Rows from block 10 of a small image embedding model, named by matrix and row number. Rows with one number belong to one channel. Each number is 128 + 32 x the weight over its row's rms, rounded and kept within 0 to 255. All counts start at 0. Numbers have three digits each.
After each channel's rows are labels from the 100 images, of 14976, where the channel reaches its highest value: "patch colour" is the nearest of a few named colours to the mean colour under the peak. Only what is clearly more common there than usual is listed. The data: photos of arthropod specimens (BIOSCAN-5M). In brackets: how many of the 100.
# convs1: 3x3 conv (model.blocks.10.convs.1.weight, 96x96x3x3, each kernel summed), inputs 0-95
# convs2: expand pointwise conv (model.blocks.10.convs.2.weight, 384x96x1x1, transposed), outputs 0-127

convs1.63:174126170106164071089110065045151155153153142148102097122110111122156102134050108144181095137105138152122149102152138121159114106114122173184148183101100043111163109142081130153132137152169112127130138134100130100126088130149143119094164123105141106168139048044179154159101147103121140110
convs2.63:182139137143116099123093092133149076181092176182113178174075113119150162087117161105111124128113139151107114147184180212078168130156114115136105122216130120166152183190135109095137150134156129159243112151140140120146126094160126121157207120095159149108186105112103212205139159131170132192185124142086133129098179137169112141100190127200124127122108149171109146081132139166103133108094
patch colour: brown (59)

convs1.43:161172164150102181153127180172187132141115098083094159061094140161149105144171098134163172077077136133151140104116130120156163097160092169135122150130109181147152118117103136129106086110159124079116136164163093138163176057156119178166119089134063165161072165165162103116153128161093119120
convs2.43:087118128130190150132089093108117102135123083102104140104138120098133058101101115132153115076165133149143132143175115125134136161120130189121137228111143120140120139099206131098124147061109128081106106125117101095101145135053102121139104110188160104111112148104157086119253147120104109148111175130140105200072123101139147117134132118075172078094110125135099111136129128127143139102158
patch colour: grey (65)

convs1.89:130072124086162081083101062076134125140179130128099115095104081070195117098052103134138087112107106130123136117121095120127105104087129142173120146117101064112130104111098094153131120188170119128118108080105133090059084091107159073102159116093109114129104069061132138135108174117126112101
convs2.89:194167143143156105128126154127134117132121159174119185178145153142133153141130165099105130141046182181133149138173146187084164138159145123142123103149112093165145124162110102084110143166139101133145145155111164114170137115164122146133191073090149158133194135194124139198129124157204163129163126170084178108168175184169121177141145166236128146121105155114113186115113113152109157137109
patch colour: grey (39)

convs1.38:159100126071111103053132119069079174187172106140151138123122082132128169154087109199138142145153152154114161171122114185166155130084120132171178180172121068143195119172128167191129142150122106122128154154121122077154128141115166104142177142132147140133143083078170152155141115143129177123
convs2.38:164179154142126090079072064133122123213061118133114222149073069124104130121139129156131080094134114125114139125140157116108155110113130128110065118186138112201140169172132054124118174069156111150172095158124131096121125037102101087157125103125149139083121100106095119125136171083127165127122101105062137130141130118109099107133205097117134163103104144148086136104127116113102218113098
patch colour: brown (61)

convs1.84:193110208194139101187069110101088144151139162110107134131096177162117113124101128152190139129108125123068128120152119122176148103140104113120149180116095081099186074127081117122077143151095082101079127185128112164146139133086122109126120121067131141119133098105209120123114139108146129065
convs2.84:131147148080148146147129100126118114149115132183140158162124112112147117142151149075107078093079174095059116113126147121095105133137100132086102112166142176110145186140144107102178158096104169145165071136102132107105133087123146127168117155142204099046135159108096101130126177145121131183111090026070187156125133171099058115155150048105118164109112152186137092091179172116106172129146
patch colour: brown (61)

convs1.12:101115108124181120127110123151059089138149171103145124150146111132147174163124171141122125128122170170135099165172150152090123140110185085084115108159140147108150122102153164130195124175094176192176171132107195113129120163078129106123117150118160119082167141147112194191107169106215102115
convs2.12:126151149128110099121139121180085182127137120128212131122079147188114163167178121148071142135112106155129150117101093081198148105111134088114144118121060127148114112121114147176104135148172121127117161199141159204111093136169086075090097154106106172166100073146144109094108122125103124114107124150106129104159086126090159162148124111121100138179201081123151180138074136104089136130121
patch colour: grey (49)

convs1.19:100118091121128165145170162171115107168086100098157154137161126137190136202156101155136148144142185168167067131095092159096136157120108131105115091158170185154163174127196198115127126099138104100128195133157113122148144150125093118165129146215149141115144158162107140156153177162142113179
convs2.19:108207068145151123102129113117080120139084124116122157107118088143083110159114107170126149110114085123147181108161061106123206109091188131153166178097072083150090112096137126127107129101127087119085158159117133126127123108124040080098077113112125144142127123110128077104146141114099135104115172141135105110155093074159126073163133124109114138137139079087077135120118076073163159069105
patch colour: grey (53); brown (35)

convs1.79:110105118082109154083130139119095125076132078160113172131122079094134059085068104112091121143135076098134119088053077122107155119072145111170135103088131126147073139110167082149181146117138160140187081104154127075102114118079075087162161118158140150105128075084108116105152162156119115145
convs2.79:109190103172152074128162145124088137141186209166116112111171124163143154112141145157097041142054121177137132205143155134109196066177183058159138124133074129157125113111108118129097169162140112179144090143081155169141090105104120135120116126106124096160161085192139126096100171113171129147111178102155105092136159129150191137087133074132138158178126061171166172163100104112125171112138
patch colour: grey (25)

convs1.51:099108107119164126136123134149072093153137152104150118142145111134166179198135131148137137126125207208146094170158135154089133140108152093082116107153147147109167130112162198114160121158101134156149209148108159113141133158081115108120118144136156113078158148153116200211108181104201109124
convs2.51:133154134141131104142135125157086165127130120130169128121082159178119158182155120147084152141121107147135168104122094087166155110094142103112148115130023124151115113124114145141121148144176119126105157192126154178114109115170090083092102141110095192169120053140147108114115132139111133087110122167098119106165095112107134159148127127139102132166165089103118170128080134077102142110093
patch colour: grey (55)

convs1.93:108125125152202131150096133155098082105161198094119122162129147128136132134130208108121132119112141139141111130172156116088127121126201104094099103139118153102119111088122128097205130186108205207182141129115207149124127162103117110115107145114158128103155140146112170164098161096199088100
convs2.93:110139148106117121131117134174066171126151111121212139116073165173125150146181118141068140136109144158124129132102092078207136120127113096120155118125087135147122111121117137163102136148170129114117154210142138192116076137150110093074114160117122170170065077143169106099114113131097083106100118134112117121132094122102190180130124115106116114139216085119160176134065147109074127143129
patch colour: grey (44)

convs1.48:150120160149154073147110077051210109172145148091101101103104140148153071132069113149190114103097136152113156074135118105130118099114094151147101148097099041098187103092093126144100113150160088108093134154108120128137112114134151115098138115097117114152113058048160143144092124098120087106
convs2.48:138131138160131116174123121128157073129122131172084166158098157099169108108106108057133126126086160131124103140184159210044152138132096121112118116179130159132141161153135136067183121132116172119161120097110110099138126091142167169172224125126139119082207120125105175210144143166179131144132113141087121149099192177152080122110137122197124122084081172167085115085163175136115150114089
patch colour: brown (43); grey (43)

convs1.66:166175165145094175147130173174188139147105086088095150071092137155159109149171089143167165082076141139159141106107124126161155098161086177141129158144109181141156118124098140124107091102168122076122141157157093136159167062157107182159127084138068156166076168166166108123148136156089127120
convs2.66:093118125130179156124082092100123100134114082092101138110132124093122056103105113126158119078168135144150135144183106126130136154127124193125135218105140117138126142094194125092125142042107128080103106126119099091110146130037098117136112109177155098109110144098156096117253145117100110148125166129137108197065122102142138115130132122074173079084109130128091106128134127133142137091150
patch colour: grey (64)

convs1.69:108133140195144117200133119153100076110130149110145120178147193147165138177133131099134124134128187174150094125131110108092115142149133114028077095150146147094126135085151159098134140154103132140134189142132146198130126184115097132119057157148165126102161152159111168185106190107166085131
convs2.69:112140124089137120167149132154039146111159126146164135114099170156123119196141103108083140153123129135144181108112086061161110117091135102102155117122074168122096100117107153122149141147133171124086135151094131172111102124143136123093068162126105165164088083140185121109118120150101115097080113128122113113139124115112156131137126096083095119134168083065113163132107170053083140103098
patch colour: grey (48); brown (26)

convs1.18:136097150071149138038112111112104120101138120154098153122106061063073085083079135108135104115121087102143142085111151105119128121071154141195120126104104111142072115095111060145168119126150166155174087065130141056060089113127116086140166105116125140141111086082136113105125121131131101116
convs2.18:143152153163158126147095129114128149155146215151102153177178135158111150138183188157077032153114141160076108195132146145128182074193151122199119140145141117169150167135142094179091149114161090154124122166191157111188096155155074081111131115089103115108141087156145120095131147086138116149150144138125140121110130134142152149098137107134150137179147099211196139169138098171118139158185
patch colour: grey (33)

convs1.13:154163152125101141098172119131236141172125100166140155129143124090140107128122135160169105121134127132175165102103117152147104149138146204215142159153161140167148171130153143148155121119211157152161124092144137118095102122181136157166187145182139150206137123118154131127169111178088134166
convs2.13:117214105096129140062054108093124110139015151115097167131107043111104100112116128135139097111121051086124133168165116154108219119142108142162117168119140094140150130095139114113090130041123095102150106142138104082158126042091037052136145099118144120097152140064113160133153121068138128104157145122118121132105097099164119066129137103131126133116114140148101116068144083154153169090071
patch colour: grey (43); brown (35)

convs1.59:128131142119092173128129157154171100155123043097110168039118105129136116161139082142163147087112155157092163081070055129124153113103107118142110117140114168138158128105144154144093088130092101081115157126194091110141156045114106126168125111162050169121067132136128110139143154168105101131
convs2.59:138154129171190134151106119097149092171118151110116142118160093106125113107103147157142136085137119148120140116206139179110198150106194117134186168147083106169102138141171154105106112124115113138102104151115120103106141130125100115162119097146182130142113142132194128152185175134173169155160158189127109154114114087193142126199148145153137102171123109157097133140123128141145141073153
patch colour: grey (62)

convs1.27:146119159181167083191091085061166122121129173098093083143098179138167122127078120106166110129083136138056133116147118099128106098146127105095120144072093046074142092119071107114100133137095108133099133143098129178122115134117120107079095113100134096106133064072152135142080146077145114091
convs2.27:145112150097128132171106123154156080135102142147127143159101138119164123118127146006090132146093150093113061120131134151061114131141062126100135109140125191082149122136113143089184116142115228141137107125140142129141092106161157138126183160126140122100162125109090181146125136159139083156132088093105159132102207208103073140027143099155119134074136170129112110071172198109097134123103
patch colour: grey (57)

convs1.7:140100107078115145075149165083040164167159111131158161128127086152114184163121116185111175149155159154102118185131132187149180144095127111160176159165137089167177147170139178176134143136102111127130162167145127083175165144111168107166174141151148161113147097099147150151166109161141173150
convs2.7:164164163152131077067089065150114147209091126133124194146093092144069144130142123149121089106132101137120151119116133104119156107109141125108065104165120114205131155172119043136113184088157115154138117158116149114128113065112113103143101097119128154101108101126097107103118161069101166112106093117080126119153131125096099107143198106107124162103102135123095144116105122094089215092106
patch colour: brown (70)

convs1.2:162105171147102158138104160126066131142190113105094198107081146166113124122125139146161174125090118116078162133141142129154209089117132116145133148129090130188161093110082127200114126169098116113101120193166122145165172118104176108186139075085123192122130118130168121112180127173142112092
convs2.2:126137139135214119121124076132136118167132135148154142150161125139123153109159160160089067086106156180081138119128145120143135147124153143103142131158143138176145193153177137122112170136152124161156048162074147132086163112135120102160083127151207124118096149133156106114146205129095116183123116115079169161142133132112142165174171078110136127146136100176147092135110143144121156128164
patch colour: grey (66)

convs1.9:144073132091170069063115078048143141161178135143127105118126092102147139144045106158156105124134141147088178134163144148146125128054111106149135154145116051120169115138108148177125129173110103118119140140099127091109085133084171073098145139114130112103130049050147149149112146110125139110
convs2.9:181160154149103070091087104158140108185082123190126208159077123148119160097136143137122149120122096113120131138160160156097165137124108130081110128206146097180136143203118064109116173119192111132193111145124156125138132081151121128127179090115128181096159126118070161167130156132158142141144128142048131123141159134158095112115189140161139143097104135130073188083089120129102170118087
patch colour: grey (36); brown (27)

convs1.65:122091117069119108058142135058044136151163115139156148101156065135112172165089109157117150123157157149081117166148127159126166151076132088146151140146158063162162154138154168187128116145093097127116159153113127068165144121085179093151150151137125137086128068064133139143162091149148141155
convs2.65:184150180164123076083079079167121175217075113144139140139066104147037141145168121158125101134118110125105161121125119112132156108129147092129063104153093130191140138168111050147126189106168134155140175159145160141113132096135115107119095111111110162105127078133097093110125142085128160109113093123091109115151128133107090106151189111104140149129136133101114174119113136087077198089107
patch colour: grey (52); brown (25)

convs1.68:088114100124190132141107138169106083145154175106138116145143115134168146183145172135134135118125186187162106140170153139078136132113172112093105096146139164099153115093156184117183116182117171170167186145115179114138135157113117109118117151117149118112152160166106189197095200094198092109
convs2.68:117157133117132119127119121166059155122132112106175135116082160175112149159161116143085156139126123150143159116125062102170152121109125112122158122116039125143119105111114132138094139146172118113105155194142148172122100112158086082074110144106103173164101078137170090104120119143101103102105128154111112113149089115121167168140124120129119120148181090090124169127068134090092144110099
patch colour: grey (49)

convs1.92:150095153106151069110114075023158142165152141130114114112108109127170102130053114152179110130119125139099150108139123110141129112098114148163131161128106020117176107131098131152089133160146063099081124141103105102120100125123143092112149122111132122149124037026163138143111150119121129110
convs2.92:214150144194107115107107113126190098149106140226096194173117112109154153121116154123132148137106148138130124101185173203079157146130143125138126121225138109173141168176147126086148148136144122175206137108123138116129138091167147151167204088120179151100174108129079162210147170161190129169175120163081156146133159158169072130145159162205135150092112146167103140095126130157120155118084
patch colour: brown (71)

convs1.86:148121120118093183131168178147093159174132103092141200110111127141146160154142108181125178140125139137126111159113113173155187130114116147161153156200145157198174160163131172148112135115128106103121145157181101130157174118120138129206169116188126187137126135142154113120201127203117162163
convs2.86:120173143146202100088111064124098126156114091121115181125140103124059119122125120148128052034129138153106168114163101112117182122104165143085135160154117115177101154150154092110126178061128121120106093144073127097094139108080089099145103090135172131104106148134127077108166163091096145135088132088071124142139134128131130094164156097076140143090098125130059118130116125073125211053144
patch colour: grey (80)

convs1.53:128111110114118184129176186130058138166141111102134198130123131158118171160145115167122180151129145145102106166113139172129195144116127096149141124157148144196165170148145185136134142121095108128120148161186122136172179154083145114198164107187160190094149127132131143136188106188149144175
convs2.53:107208125136210075092105078137082137165117131150130171101156092170054134133143119169104054091105108138112153165138102091134195087137195126108150148114096122187091139121112106123100186122148113127109110163069151121134132087084093075111046103115131144124076125141148082089127156083086128128082138089080124102133159120150157089119174097084127147135117083118113128137103105045118172064138
patch colour: grey (75)

convs1.33:124136130128114188136118180142132110126150101078082192057096117144127095127140098117131179081071119119105129095125127102127185094125100134116105110100103160173133116095098122159093084129115108081099119159188090116156186060132155134195105085124070198125084128136127101105176125186106099119
convs2.33:101137115152226141159113093110130105153137099121113146109159117123131092101118134141133109057141140174124131116176153131135140167104160158114158195139146117166097160127230139090123154103112112125132096134090129109083153138101107109144077118188183111123103162126156084124190179109120124171098176135125122195087135097159156138152148136083146084135126102152100106155123128117146140132171
patch colour: grey (64)

convs1.26:084129069117144156145151159188152116180077129084146104122135125133222144193180119159117142116114168157196058139130148166096129162139121138101114094172165194110168151134166210095135105099157119118116173140107127128137137137124088135116126125172129112121136188182094144150106176115147122147
convs2.26:109204085118128129051111119129092128117061113095133143104080085147078104163123096143136146102116062094152172114144008097117192114097140135135131144084076096138105105096122106117090127117133093104091164150132126123129124099105042061084132125109106138128135098086117074109128109119092096076115144133115127113150061111132103070152124122109093147095137110079073124102110087079146159073072
patch colour: brown (63); grey (28)

convs1.76:129112110095098169108177157137079145144137085105123208136100127117146123153117106140118152148131148147107099121093090141136172117104109134157140137171139163208145174148135150164117144117123097096129155121183102129132150147127135111213155109217149185138149117123130133148215124228097148184
convs2.76:120197120154210090115124098125104115174121147135109170126186086132067127122132125165104070081116125167116185124163114119112203119101188133104165158129110115165082153143120131116110182102132108144126106159032136121135135104091088098138080101124186124130112183135157116123151170086118154145116159107091095121123139102187150111178164127088121129140109104131102152135130105094136193035135
patch colour: grey (63)

convs1.20:110095126101186132093145134141064092109146150153163160132164089110116152153113146141102132123174151148115105146163167142091136168086176051107127104139163134168141159095183146117187116152070181180178153134115171086112111125036140089158117164135138130056136126131122141151157162146180094148
convs2.20:129148155139134103165121138187108221126140135135163141139129166184115171169198153155074114157127167176125148150106112091187147077137149100152141135137079121151128129122117133182121132145195130142121171166127168157146114128189091082098081139089136189165132087163140135052116137103161147153119135152132150106177114133116172188129120138133114154168197079161177224135109144110093155134143
patch colour: grey (40)

convs1.28:114088097086172111083167108092077125100176119123152179103158073096171175105091108146062119136154109129097131166155171153107117149090124090122151118147174100202135178139176131143124134154106119120130111111137131084100102107077193092183123138139120141098137092097120141144198175196151138172
convs2.28:177163146207130092168117136122152159148096093170130122157136154180117162144151149136108156117143158162148152108107140119141123122133137136143109110131166112135142115161121102125134159098173118145170179133091180081177163100201147133108124071090125186113188184180068132146133137133145192114140128172103154099226097145152115179145125221177118161082109161113122200099117126161090133170088
patch colour: grey (36)

convs1.61:166133167154079093153074097076066169127107149131104103162098154139110144118084145132157113174113132134087078146095057134169121094148165112154167169116091059076135077156087120123143170114118145166147130133119160155131122160114073128103147108085166110121174078074165143150088110085156160080
convs2.61:155158189073125121133122091145129142160110172147134146205116112143140127125135199073106114150068105085083107137115132123109122073142062111131082119167123169109200159149118108146152154094105171180141090134141175121164084091121135122113124167094139087107119126089104145115113156094121127127173085085114192101116160166085114103083181099129052172141131160143134128065168164129101127105085
patch colour: brown (49); grey (32)

convs1.46:176130169145093105137074114072047183137132156134109112147093145147102155126091153144162127169118137137081091159111073143184136099144169103164180183118090058089149080165085124138148161129108149165151136144121161143144134149114097123110157111085158116116167076074178148151098113092160170083
convs2.46:156156246098128117128101079153128136177102160146136150197106109141136136127147181096106094138074118100055122125116135124119124089140093106125070117167118152123191175154122089142139169103121148188150094140143165126152095082121129121129115150108150103106113129102099140121121157100114128142163080080107176115121155161082111112109189091130075168143132159155135130066152152136094138104093
patch colour: brown (56)

convs1.45:132119132119157124111132117082119112124196132099122159102136112116162088067094108112142132122126063082093142105099082084126146122110106106110090140106149091155126141095153061168059134187136090088067065129144080116114117087088190104151087123123094145126093078082123062087151170152100095142
convs2.45:196146123181139087154150156113172148115150118178104159164172134121126146169114165101133145107108172168138165092155112168094124146125177122146136072103127110151145131162150102093120178179130116159095187089107165098151152158169132124131165068101119136134191180199089130160126140139199194133158138200100178115170123189149122169124110139198139142123086157127130149150103120166126146148133
patch colour: grey (49)

convs1.95:152091119084077136081142153078038175166151102121142165131103094150122171151113108184119166159135151146098123175110094179166185125093121123165178170164125083165173133173115166182118155130105098115115154167143115092165162148113149100166173120143151167123151090087158138141168101164132177137
convs2.95:166169163143151086074094053140112130202081113150122213157101075128081138124139136141121059088120116133102147108134140119104141115106131124095080115183132124177132190187142049129129189094139124156149108145113136117123128085103117108157113098123151139087095121125102096106138189076102160138108096101056144130151130137104096108146206078108128166099102135133092135102120127102106207093111
patch colour: brown (69)

convs1.6:116114120119179116108181115128037097063146155155174163120181105107123149116107156123056115110159122123109116149175189129099123179114162062098140122149193124177099189113179115120160111136068161159166124118129157108105108112074159102159099170159125128084125118128126137136171144160150113179
convs2.6:143127163150107062154132131178138204139169116124186144147142157178107175159195137138086126130136169182130151128096115098186121085128147111119148132141126129155133135132120144173115141140203123146145199167089175149134129140202103094101106160086135204160155139202121112068114129094137169171109135137125148087216111132133172212129140163133125165116177098126179221151099140130106106147143
patch colour: grey (30)

convs1.24:132128127112115141111143131120141106146192071108126164096142106111167096074111095147141133106119061072107172109083087116126156127107092113119094132101153132171139148091157080177073122172127092077082065122156068105118129086082187115156102112137093151110091110113125058075158165154079091149
convs2.24:171145110204169072150147167078175149127167128161108158152211118097103131170108163146143127104138141162127158117174134161088142135135201152138162136105146107162140150141152116087121176141121087136108171115078135100143165154143118105119119068085136100135161185184127121146141154108180199132157166168111154114137131136181133157121125142170153134099080164136134094176123106145150145142159
patch colour: grey (47)

convs1.42:146109148121163080123108069076209135174139151132091087124101130120175090124053098156185100134097130151118160088148123119138109094109085165160122157089095071086177094119083123139090138144174082099080129128093107126115099130143149103080153113103137097153124064064152144146080150085132112098
convs2.42:169129116153148116158132141111152074128142166183082190159122164103168114119095151073115094151085149135136114132190155200045153135139100141119104129179133132148146134149123116064180140152119140119156122114116126099185127120155178178153233083120138134094212133138094220214150143180176145122157123143092128136100231166166103129103145141216143130083053180130071129122153153134115147117122
patch colour: brown (44); grey (43)

convs1.90:165141156147091112145085116088031177126101150139110102169100151139108153115101138138142124188113132137084057155110073144173130108152158100150176169121098071084130086167088125114144180105109140161147131129116160155134132174099082135104150110098178105103189092088161149156095113088161172089
convs2.90:148162183088132109128124102150119150169115177142138156186127112165127134136138194093094102155081104085073124133105122102127122059139093114130081119155117169116179149149106092155149168099117159177139089141129187123164080091119132117100106168090137096116106134102105144104099148082110124121149077075106204085120165164082122104093190101118058182142130150132135141079156160120093133103093
patch colour: brown (52); grey (29)

convs1.36:065117098127153117136133114162106060092126146126155135151159131113169100173125132092093114123158182174159082096129112092059105151116118119048062061133157158125101137066177156110141124140117131124146185108126138136104113162105123115136065163144148116103145151156073162176125196124157068134
convs2.36:108163102080133119172143128131056150105175134128144162099127205119115099220129095110104147137121128155152205118145070105123136121115150114124155117134061149128085085101115138114123144140115154125097147167078126163115122142144100112082075124119110158178120102148177141131136123142128160098089125119122115116147097108137142120167119098076123126115110118054104144145105149033104135094117
patch colour: grey (55)

convs1.32:155090141086165067074114078036149148162165139134115100119113092115144128138042110162157112129117137147100166128153133148149128115076118126164142162131103030111168107145093145164128131162128105124124137142098130084123095131096159086094159131110135108122133039037159150151104140110125142108
convs2.32:197149143152103081110083098151146102179091137181121209167092127132140159102130153122121140129104122132114122151181171180086180125147123125103106126236138092178144154212124073086132167118177106143216106154124151119141127080150133138140192098099144169108181108114081177190139156143173141156153132136059122123122175142162111121102191145181138146094106150138083174092104116133106161122082
patch colour: brown (47); grey (25)

convs1.21:163114189182150087185072095073125123136139163088082113137089175148165113132088126130182122123071138142058124117146109108146122089144125106099129159069089055090168082116065109128102129143093101131108138155118132166137122132097125110109100097072133125105142074080179147150103159100159113079
convs2.21:142133147087125137158121108143149104154104136162136160165102128116160122124147150048074098114107153081066078125115142135075107123126060120099111115159143197104157175136131138101183130093121219150166097124126141120121129082154142129150135158121172108061158153091082136122120177137134124177125081068084172144115161200099049133089154056139119168109140164168126096047181210111099163131105
patch colour: grey (40); brown (29)

convs1.25:113111082094102166118175161139082140189103106085152163128135116129168173182145103192114151136126164156124070167093105193123152145105117119138138128205161153171185180152171204114126127094117103112122171135157112120147148138102118118175160130205140152113134138143121139144174142186126148180
convs2.25:122221118134156086077113090129091129152072103126129170114111070144043121142143102173123097055126110129124197120153074100115209108095171127094140149122070111180094146132131104120116149094133111121090120145097132116096144063090053059133075111117135141120105118117127058092141149079086141146091142109089113112133100115145117082182153121082110153100122103111074128105110105059130216037088
patch colour: grey (61)

convs1.40:168162170152101179152122177161166136143126094082090166056091137161149096136159101136166176076076128126139145098119129116162173092150091159138124156130105170151155112116098128144105085118151122079115129172167092134166178052146124164171120086127059172152073151154170100112157131164098120115
convs2.40:096119131133202151136100083112117103137131077122106135109143126101142072099108123135148109061148148150131131128173132128136126171113133179111139193129141122146117151113247136093129148077111132094115102128108116099082150136061113121149101119198175109107111152116152075123229156123116110156110158123127109223082127109135145128143132118073161085105114116147104110143125137133139137118162
patch colour: grey (71)

convs1.22:101098095092094156115138154105096083102170065105111193092119079113162121113096123133117162119085103111088158115067100114092194121083137083110116122136131117188118150083109102140140112148112123134133108154193128072132165090054128094185109105149110184079109099099095118105175159173121088152
convs2.22:173145146191138075160153141125168136167185132117148153131175090135117144168137153133123133098118124162126149118159148153096154131149199122121177156142116151169130185145161151116127141145130132134127159137066144105119138154177120118143127139088146108161148112198159105140142192089166172189153157145138154113156109099187147183168128165172141143123131100167145145175119125164152134132153
patch colour: grey (58)

convs1.0:134128154142167109143103107058201099173155155106098117085115128148179072138094114130187136096094131142081152075139113075118138106128104131128081135102108055107176108074095114139070101166135064088060133151127100116139135097105154123111106115104098127138093070072146127131108154110112066104
convs2.0:171126149176136139136124144126168076125123136154114184179126119100150119122107138077136151146079188107134131093191139224063157168132139114151121096157103123143143129156151112061146122167126137147135150087148139113119121102152166167171203103134156150115169156135099155233146142195214141146146098160103154155115176188144085141165132148196132126102057167143081135100120154156118156132082
patch colour: brown (32); grey (29)

convs1.58:082097087100149123104176113128103079073169127143146184124157082090163145117095138117043118107129130132118144144132159129064131155096142100090116089137172127203077182101147114126143102151108148139151130110165133075087106108103173085181093141155112158113113114124083136145196169184133099179
convs2.58:163135185129072078193098125158162169156148111139165129145144112152101139165176137078093126125125182148115153149116121105113105120181128108128137133146129179123128166125114108127115170110164170115138181155117179110155104126177105087113100164067133153145171172201118089111132140097125169170148133112127199109170104132157122186189125156122120157091139106150166145121134161138097120152120
patch colour: grey (56)