{
  "crop_scale_min": 1,
  "horizontal_flip": true,
  "arch": "resnet_bottleneck",
  "channel_attention": "se",
  "am_softmax_scale": 16,
  "residual_init": "scaled_by_depth",
  "beta1": 0.9,
  "beta2": 0.98,
  "eps": 1e-08,
  "max_grad_norm": 3.0,
  "epochs": 7.4
}
Rows from block 4 of a small image embedding model, named by matrix and row number. Rows with one number belong to one channel. Each number is 128 + 32 x the weight over its row's rms, rounded and kept within 0 to 255. All counts start at 0. Numbers have three digits each. After the name is the row's rms in percent of the matrix's.
After each channel's rows are labels from the 100 images, of 14976, where the channel reaches its highest value: "top examples" is what is common among them. Only what is clearly more common there than usual is listed. The data: photos of arthropod specimens (BIOSCAN-5M).
# convs1: 3x3 conv, stride 2 (model.blocks.4.convs.1.weight, 96x96x3x3, each kernel summed), inputs 0-95
# convs2: expand pointwise conv (model.blocks.4.convs.2.weight, 384x96x1x1, transposed), outputs 0-76

convs1.48 098:110160121113122131142071129102133080170121148116160111137133125157068124138123160121210138101138145143140183079151151137068108198126165085134177061116074154105161146150126171107153091130176097112175125127184185125117134121095118123136169109095119115207055115114121122062108139158132167122
convs2.48 084:165139151132125097143158175106108157171155129141105112162215116161111179179169170116121084111136163127134151136109135099112116138142155090135107219116170161145162196144094146118117137138156231130204078118139127120116140200176118114
top examples: order Coleoptera; family Staphylinidae

convs1.85 092:095138115105120072167092082079138059137081134101182078129140093130091083113092112125164125097123160153110144085114133138085071156196140102145148082092081108123122128143152138101131093155139100065150123146142157124147120073085123113140158062084130094149080082074104088078141126179142155154
convs2.85 101:140115112133161078125120203097113154119100156096133090133170078155114172198153144156125118158155122098156204127121119146097149157111160106137120212121152141120161191116078104132103117104127191122165098139129107113079114146137114075
top examples: order Hymenoptera

convs1.35 110:035195145168123155109103154122125092134109145171092119132128107141092168170084094111113177149185160127094126104144153128110125151089171137093106122053108146126144178149134104110129105111116135142146141107107108134142065108123121159160128039122138160137126145050035178114106155098124133087
convs2.35 117:089122136106048154184120098145115101146155088088141144158120152134168156102186095064096108090114111159081113132125204103084124110121108102114140141180143140094120174105153144099098156076129135111145085102080141107124117144104146142
top examples: order Diptera

convs1.8 115:049207150128103138119112156098148089133103154163098127119105088132126167173097071107108202147163179096076119103135154137130129147122175112090101121066136134134142184154153092123121115096097113144148138117113095120142091103129099169170141046129148119119139152059038165118118159104138145093
convs2.8 100:088144140157084140160081080156143072158149093074143161160118142144158170078155098068120114136118085125099099124116188098098134092107122085119127124193118138094141158144147102074096182065141127124124090101072174110098120139113151141
top examples: order Diptera

convs1.61 117:154118095158133157138132133089123096055083107148121095120039097115096147083141091117053122138120104118090118144097111126101127102107121151061074112147090109124078124122146098112109088043089097145075076132161059130076175121114094120094138147099089157107101150138171101117124075130105112116
convs2.61 088:124175128166143101111126166117075108140139147163143097136108126121099161104114148174156116129136121137168095067156098180106188121092157146148067150096135071113146140114123091130129164122144145133111140185137171102169108074111157144
top examples: order Diptera

convs1.70 115:151153151130099185137127192145105152131147091148093107094141159086151164109160122183103121140088123079114071182140089100123173074149089123129119119155155135135144112100129066163074124144056156178117117152122075104126145173184145116113097150196144129068110176146154109119189118099118083093
convs2.70 102:150138095090123183114126119119117099121099158152112124172100120084131131111116168123139166162113111097179061219147086138145125161173081114141126157055145142112111160118074105173140161137052108092165147160095108113128168069160121173
top examples: order Hemiptera

convs1.38 109:140131163158141186125133142117114095130120109181076101136095128129152169154147097167075134169113150088070078161147115085141159111107098148084081144138165140159144134092136052107108136077045112163119144146114054144101106120159108179157107135186181158092141148140138153139164164085098100080
convs2.38 095:144156171105099180124129137165141135104129122204126128143123137038152138136092166121138203165105160133167117168142075153145173121167114058134099168097090095107122112152096121150132148120059132136096184175132140121139154092142123189
top examples: order Hemiptera

convs1.42 053:126156142121116218107106246113131092153068144143101158133121081147150198153147125094133138106130141071108153133117141146134163164115155144132115134145149140064150163158092092100157139152096112200162153121138118129092114117108115114145141152108126119133138213134133125132103150085202139053
convs2.42 109:118139106121087157142104164193138125110149092137130171110162132114170086123142121037173160122153081084103105145139119089110110117141131056150102138174098196098148118107090092090085105073117149101118137098117077121113135155113140161
top examples: order Diptera

convs1.37 063:125153163154116156096126109132146158095137124118103050107126128112087110158103068165108149169134147120072110149098116145104101118190135141155134111125081093158088115142157087208121121189100142108082165146100094114235136177158182166160162105173147132109095116104128108115173157096127153177
convs2.37 095:135181082162134145172082117131084120182037116063160129181091081139159166158106164156145161121119097104187174133195166188171148147127139104130186154138119113096122120110112114084136100092121074097155136132070116116117134101138140125
top examples: order Coleoptera

convs1.53 100:213123145150127142117092133158081069145130076137118124129148140111125121135232127177125101088081130140127103157173086094105142128112081146129127107219134156132155104100088119115092114140115173140138155159103134135108054103123135121140064197134124159119118126200173134097146138103115066126
convs2.53 114:138163171065132169125150067156122083103138158135099108172102184063130134080081136141154123161123168121176080162130087152153138160159068128151140099091130078148123100087128111160156146178090105084121163138155127174111101089161130199
top examples: order Hemiptera

convs1.12 126:079198163150147134097131136105150089157126159167101133164133117186137160189099125085122199177186165126112133106166173117143130164076168141106119145087147154140154165130147118089163124095118104135157154077123115161118090078108104190176139092119169145147153130105074202141100174097114144097
convs2.12 113:052120138140055144137109119149194134160138080104133124116155134146170137127130087047085119070067101147088130116125146096083127076121138073098128130177119144100119138172123127069072138097138149154131086104077152110125122144059135136
top examples: order Coleoptera

convs1.73 073:076170140080061143117117148180129135125163122112109139077157161090102134112109081154132124101110124036073107152079127104121127111163129094155139140087096081125103123125122069164085153167074170124108134139120091081152073168157179115116116075153132062096132142063076108135141112107102112139
convs2.73 096:147134106119124096130108080155131073152131111126211128152089129097139131092147172101105206128125120081117074113112152099131134114130126112118120108140135185097169167088084128097071146092105107083146141105089096119123152105157137120
top examples: order Diptera

convs1.1 089:151125160091108233167153197152109163148130099155092095113189141111126174135178134165108108193136146096133096128149107105148175109163110120119116166158159150094166136109122113189105148159105184188158164181105109120151128160161142146138094136148147098107165175139132146163153142104113082059
convs2.1 094:108126115101086150111101106185136099102117116158130123119102113103157125123106135086090178104089123125132088196125129111177098077225079103076133128121143144176097133128081116136123131130105051109147137134144115172124150129126048125
top examples: order Hemiptera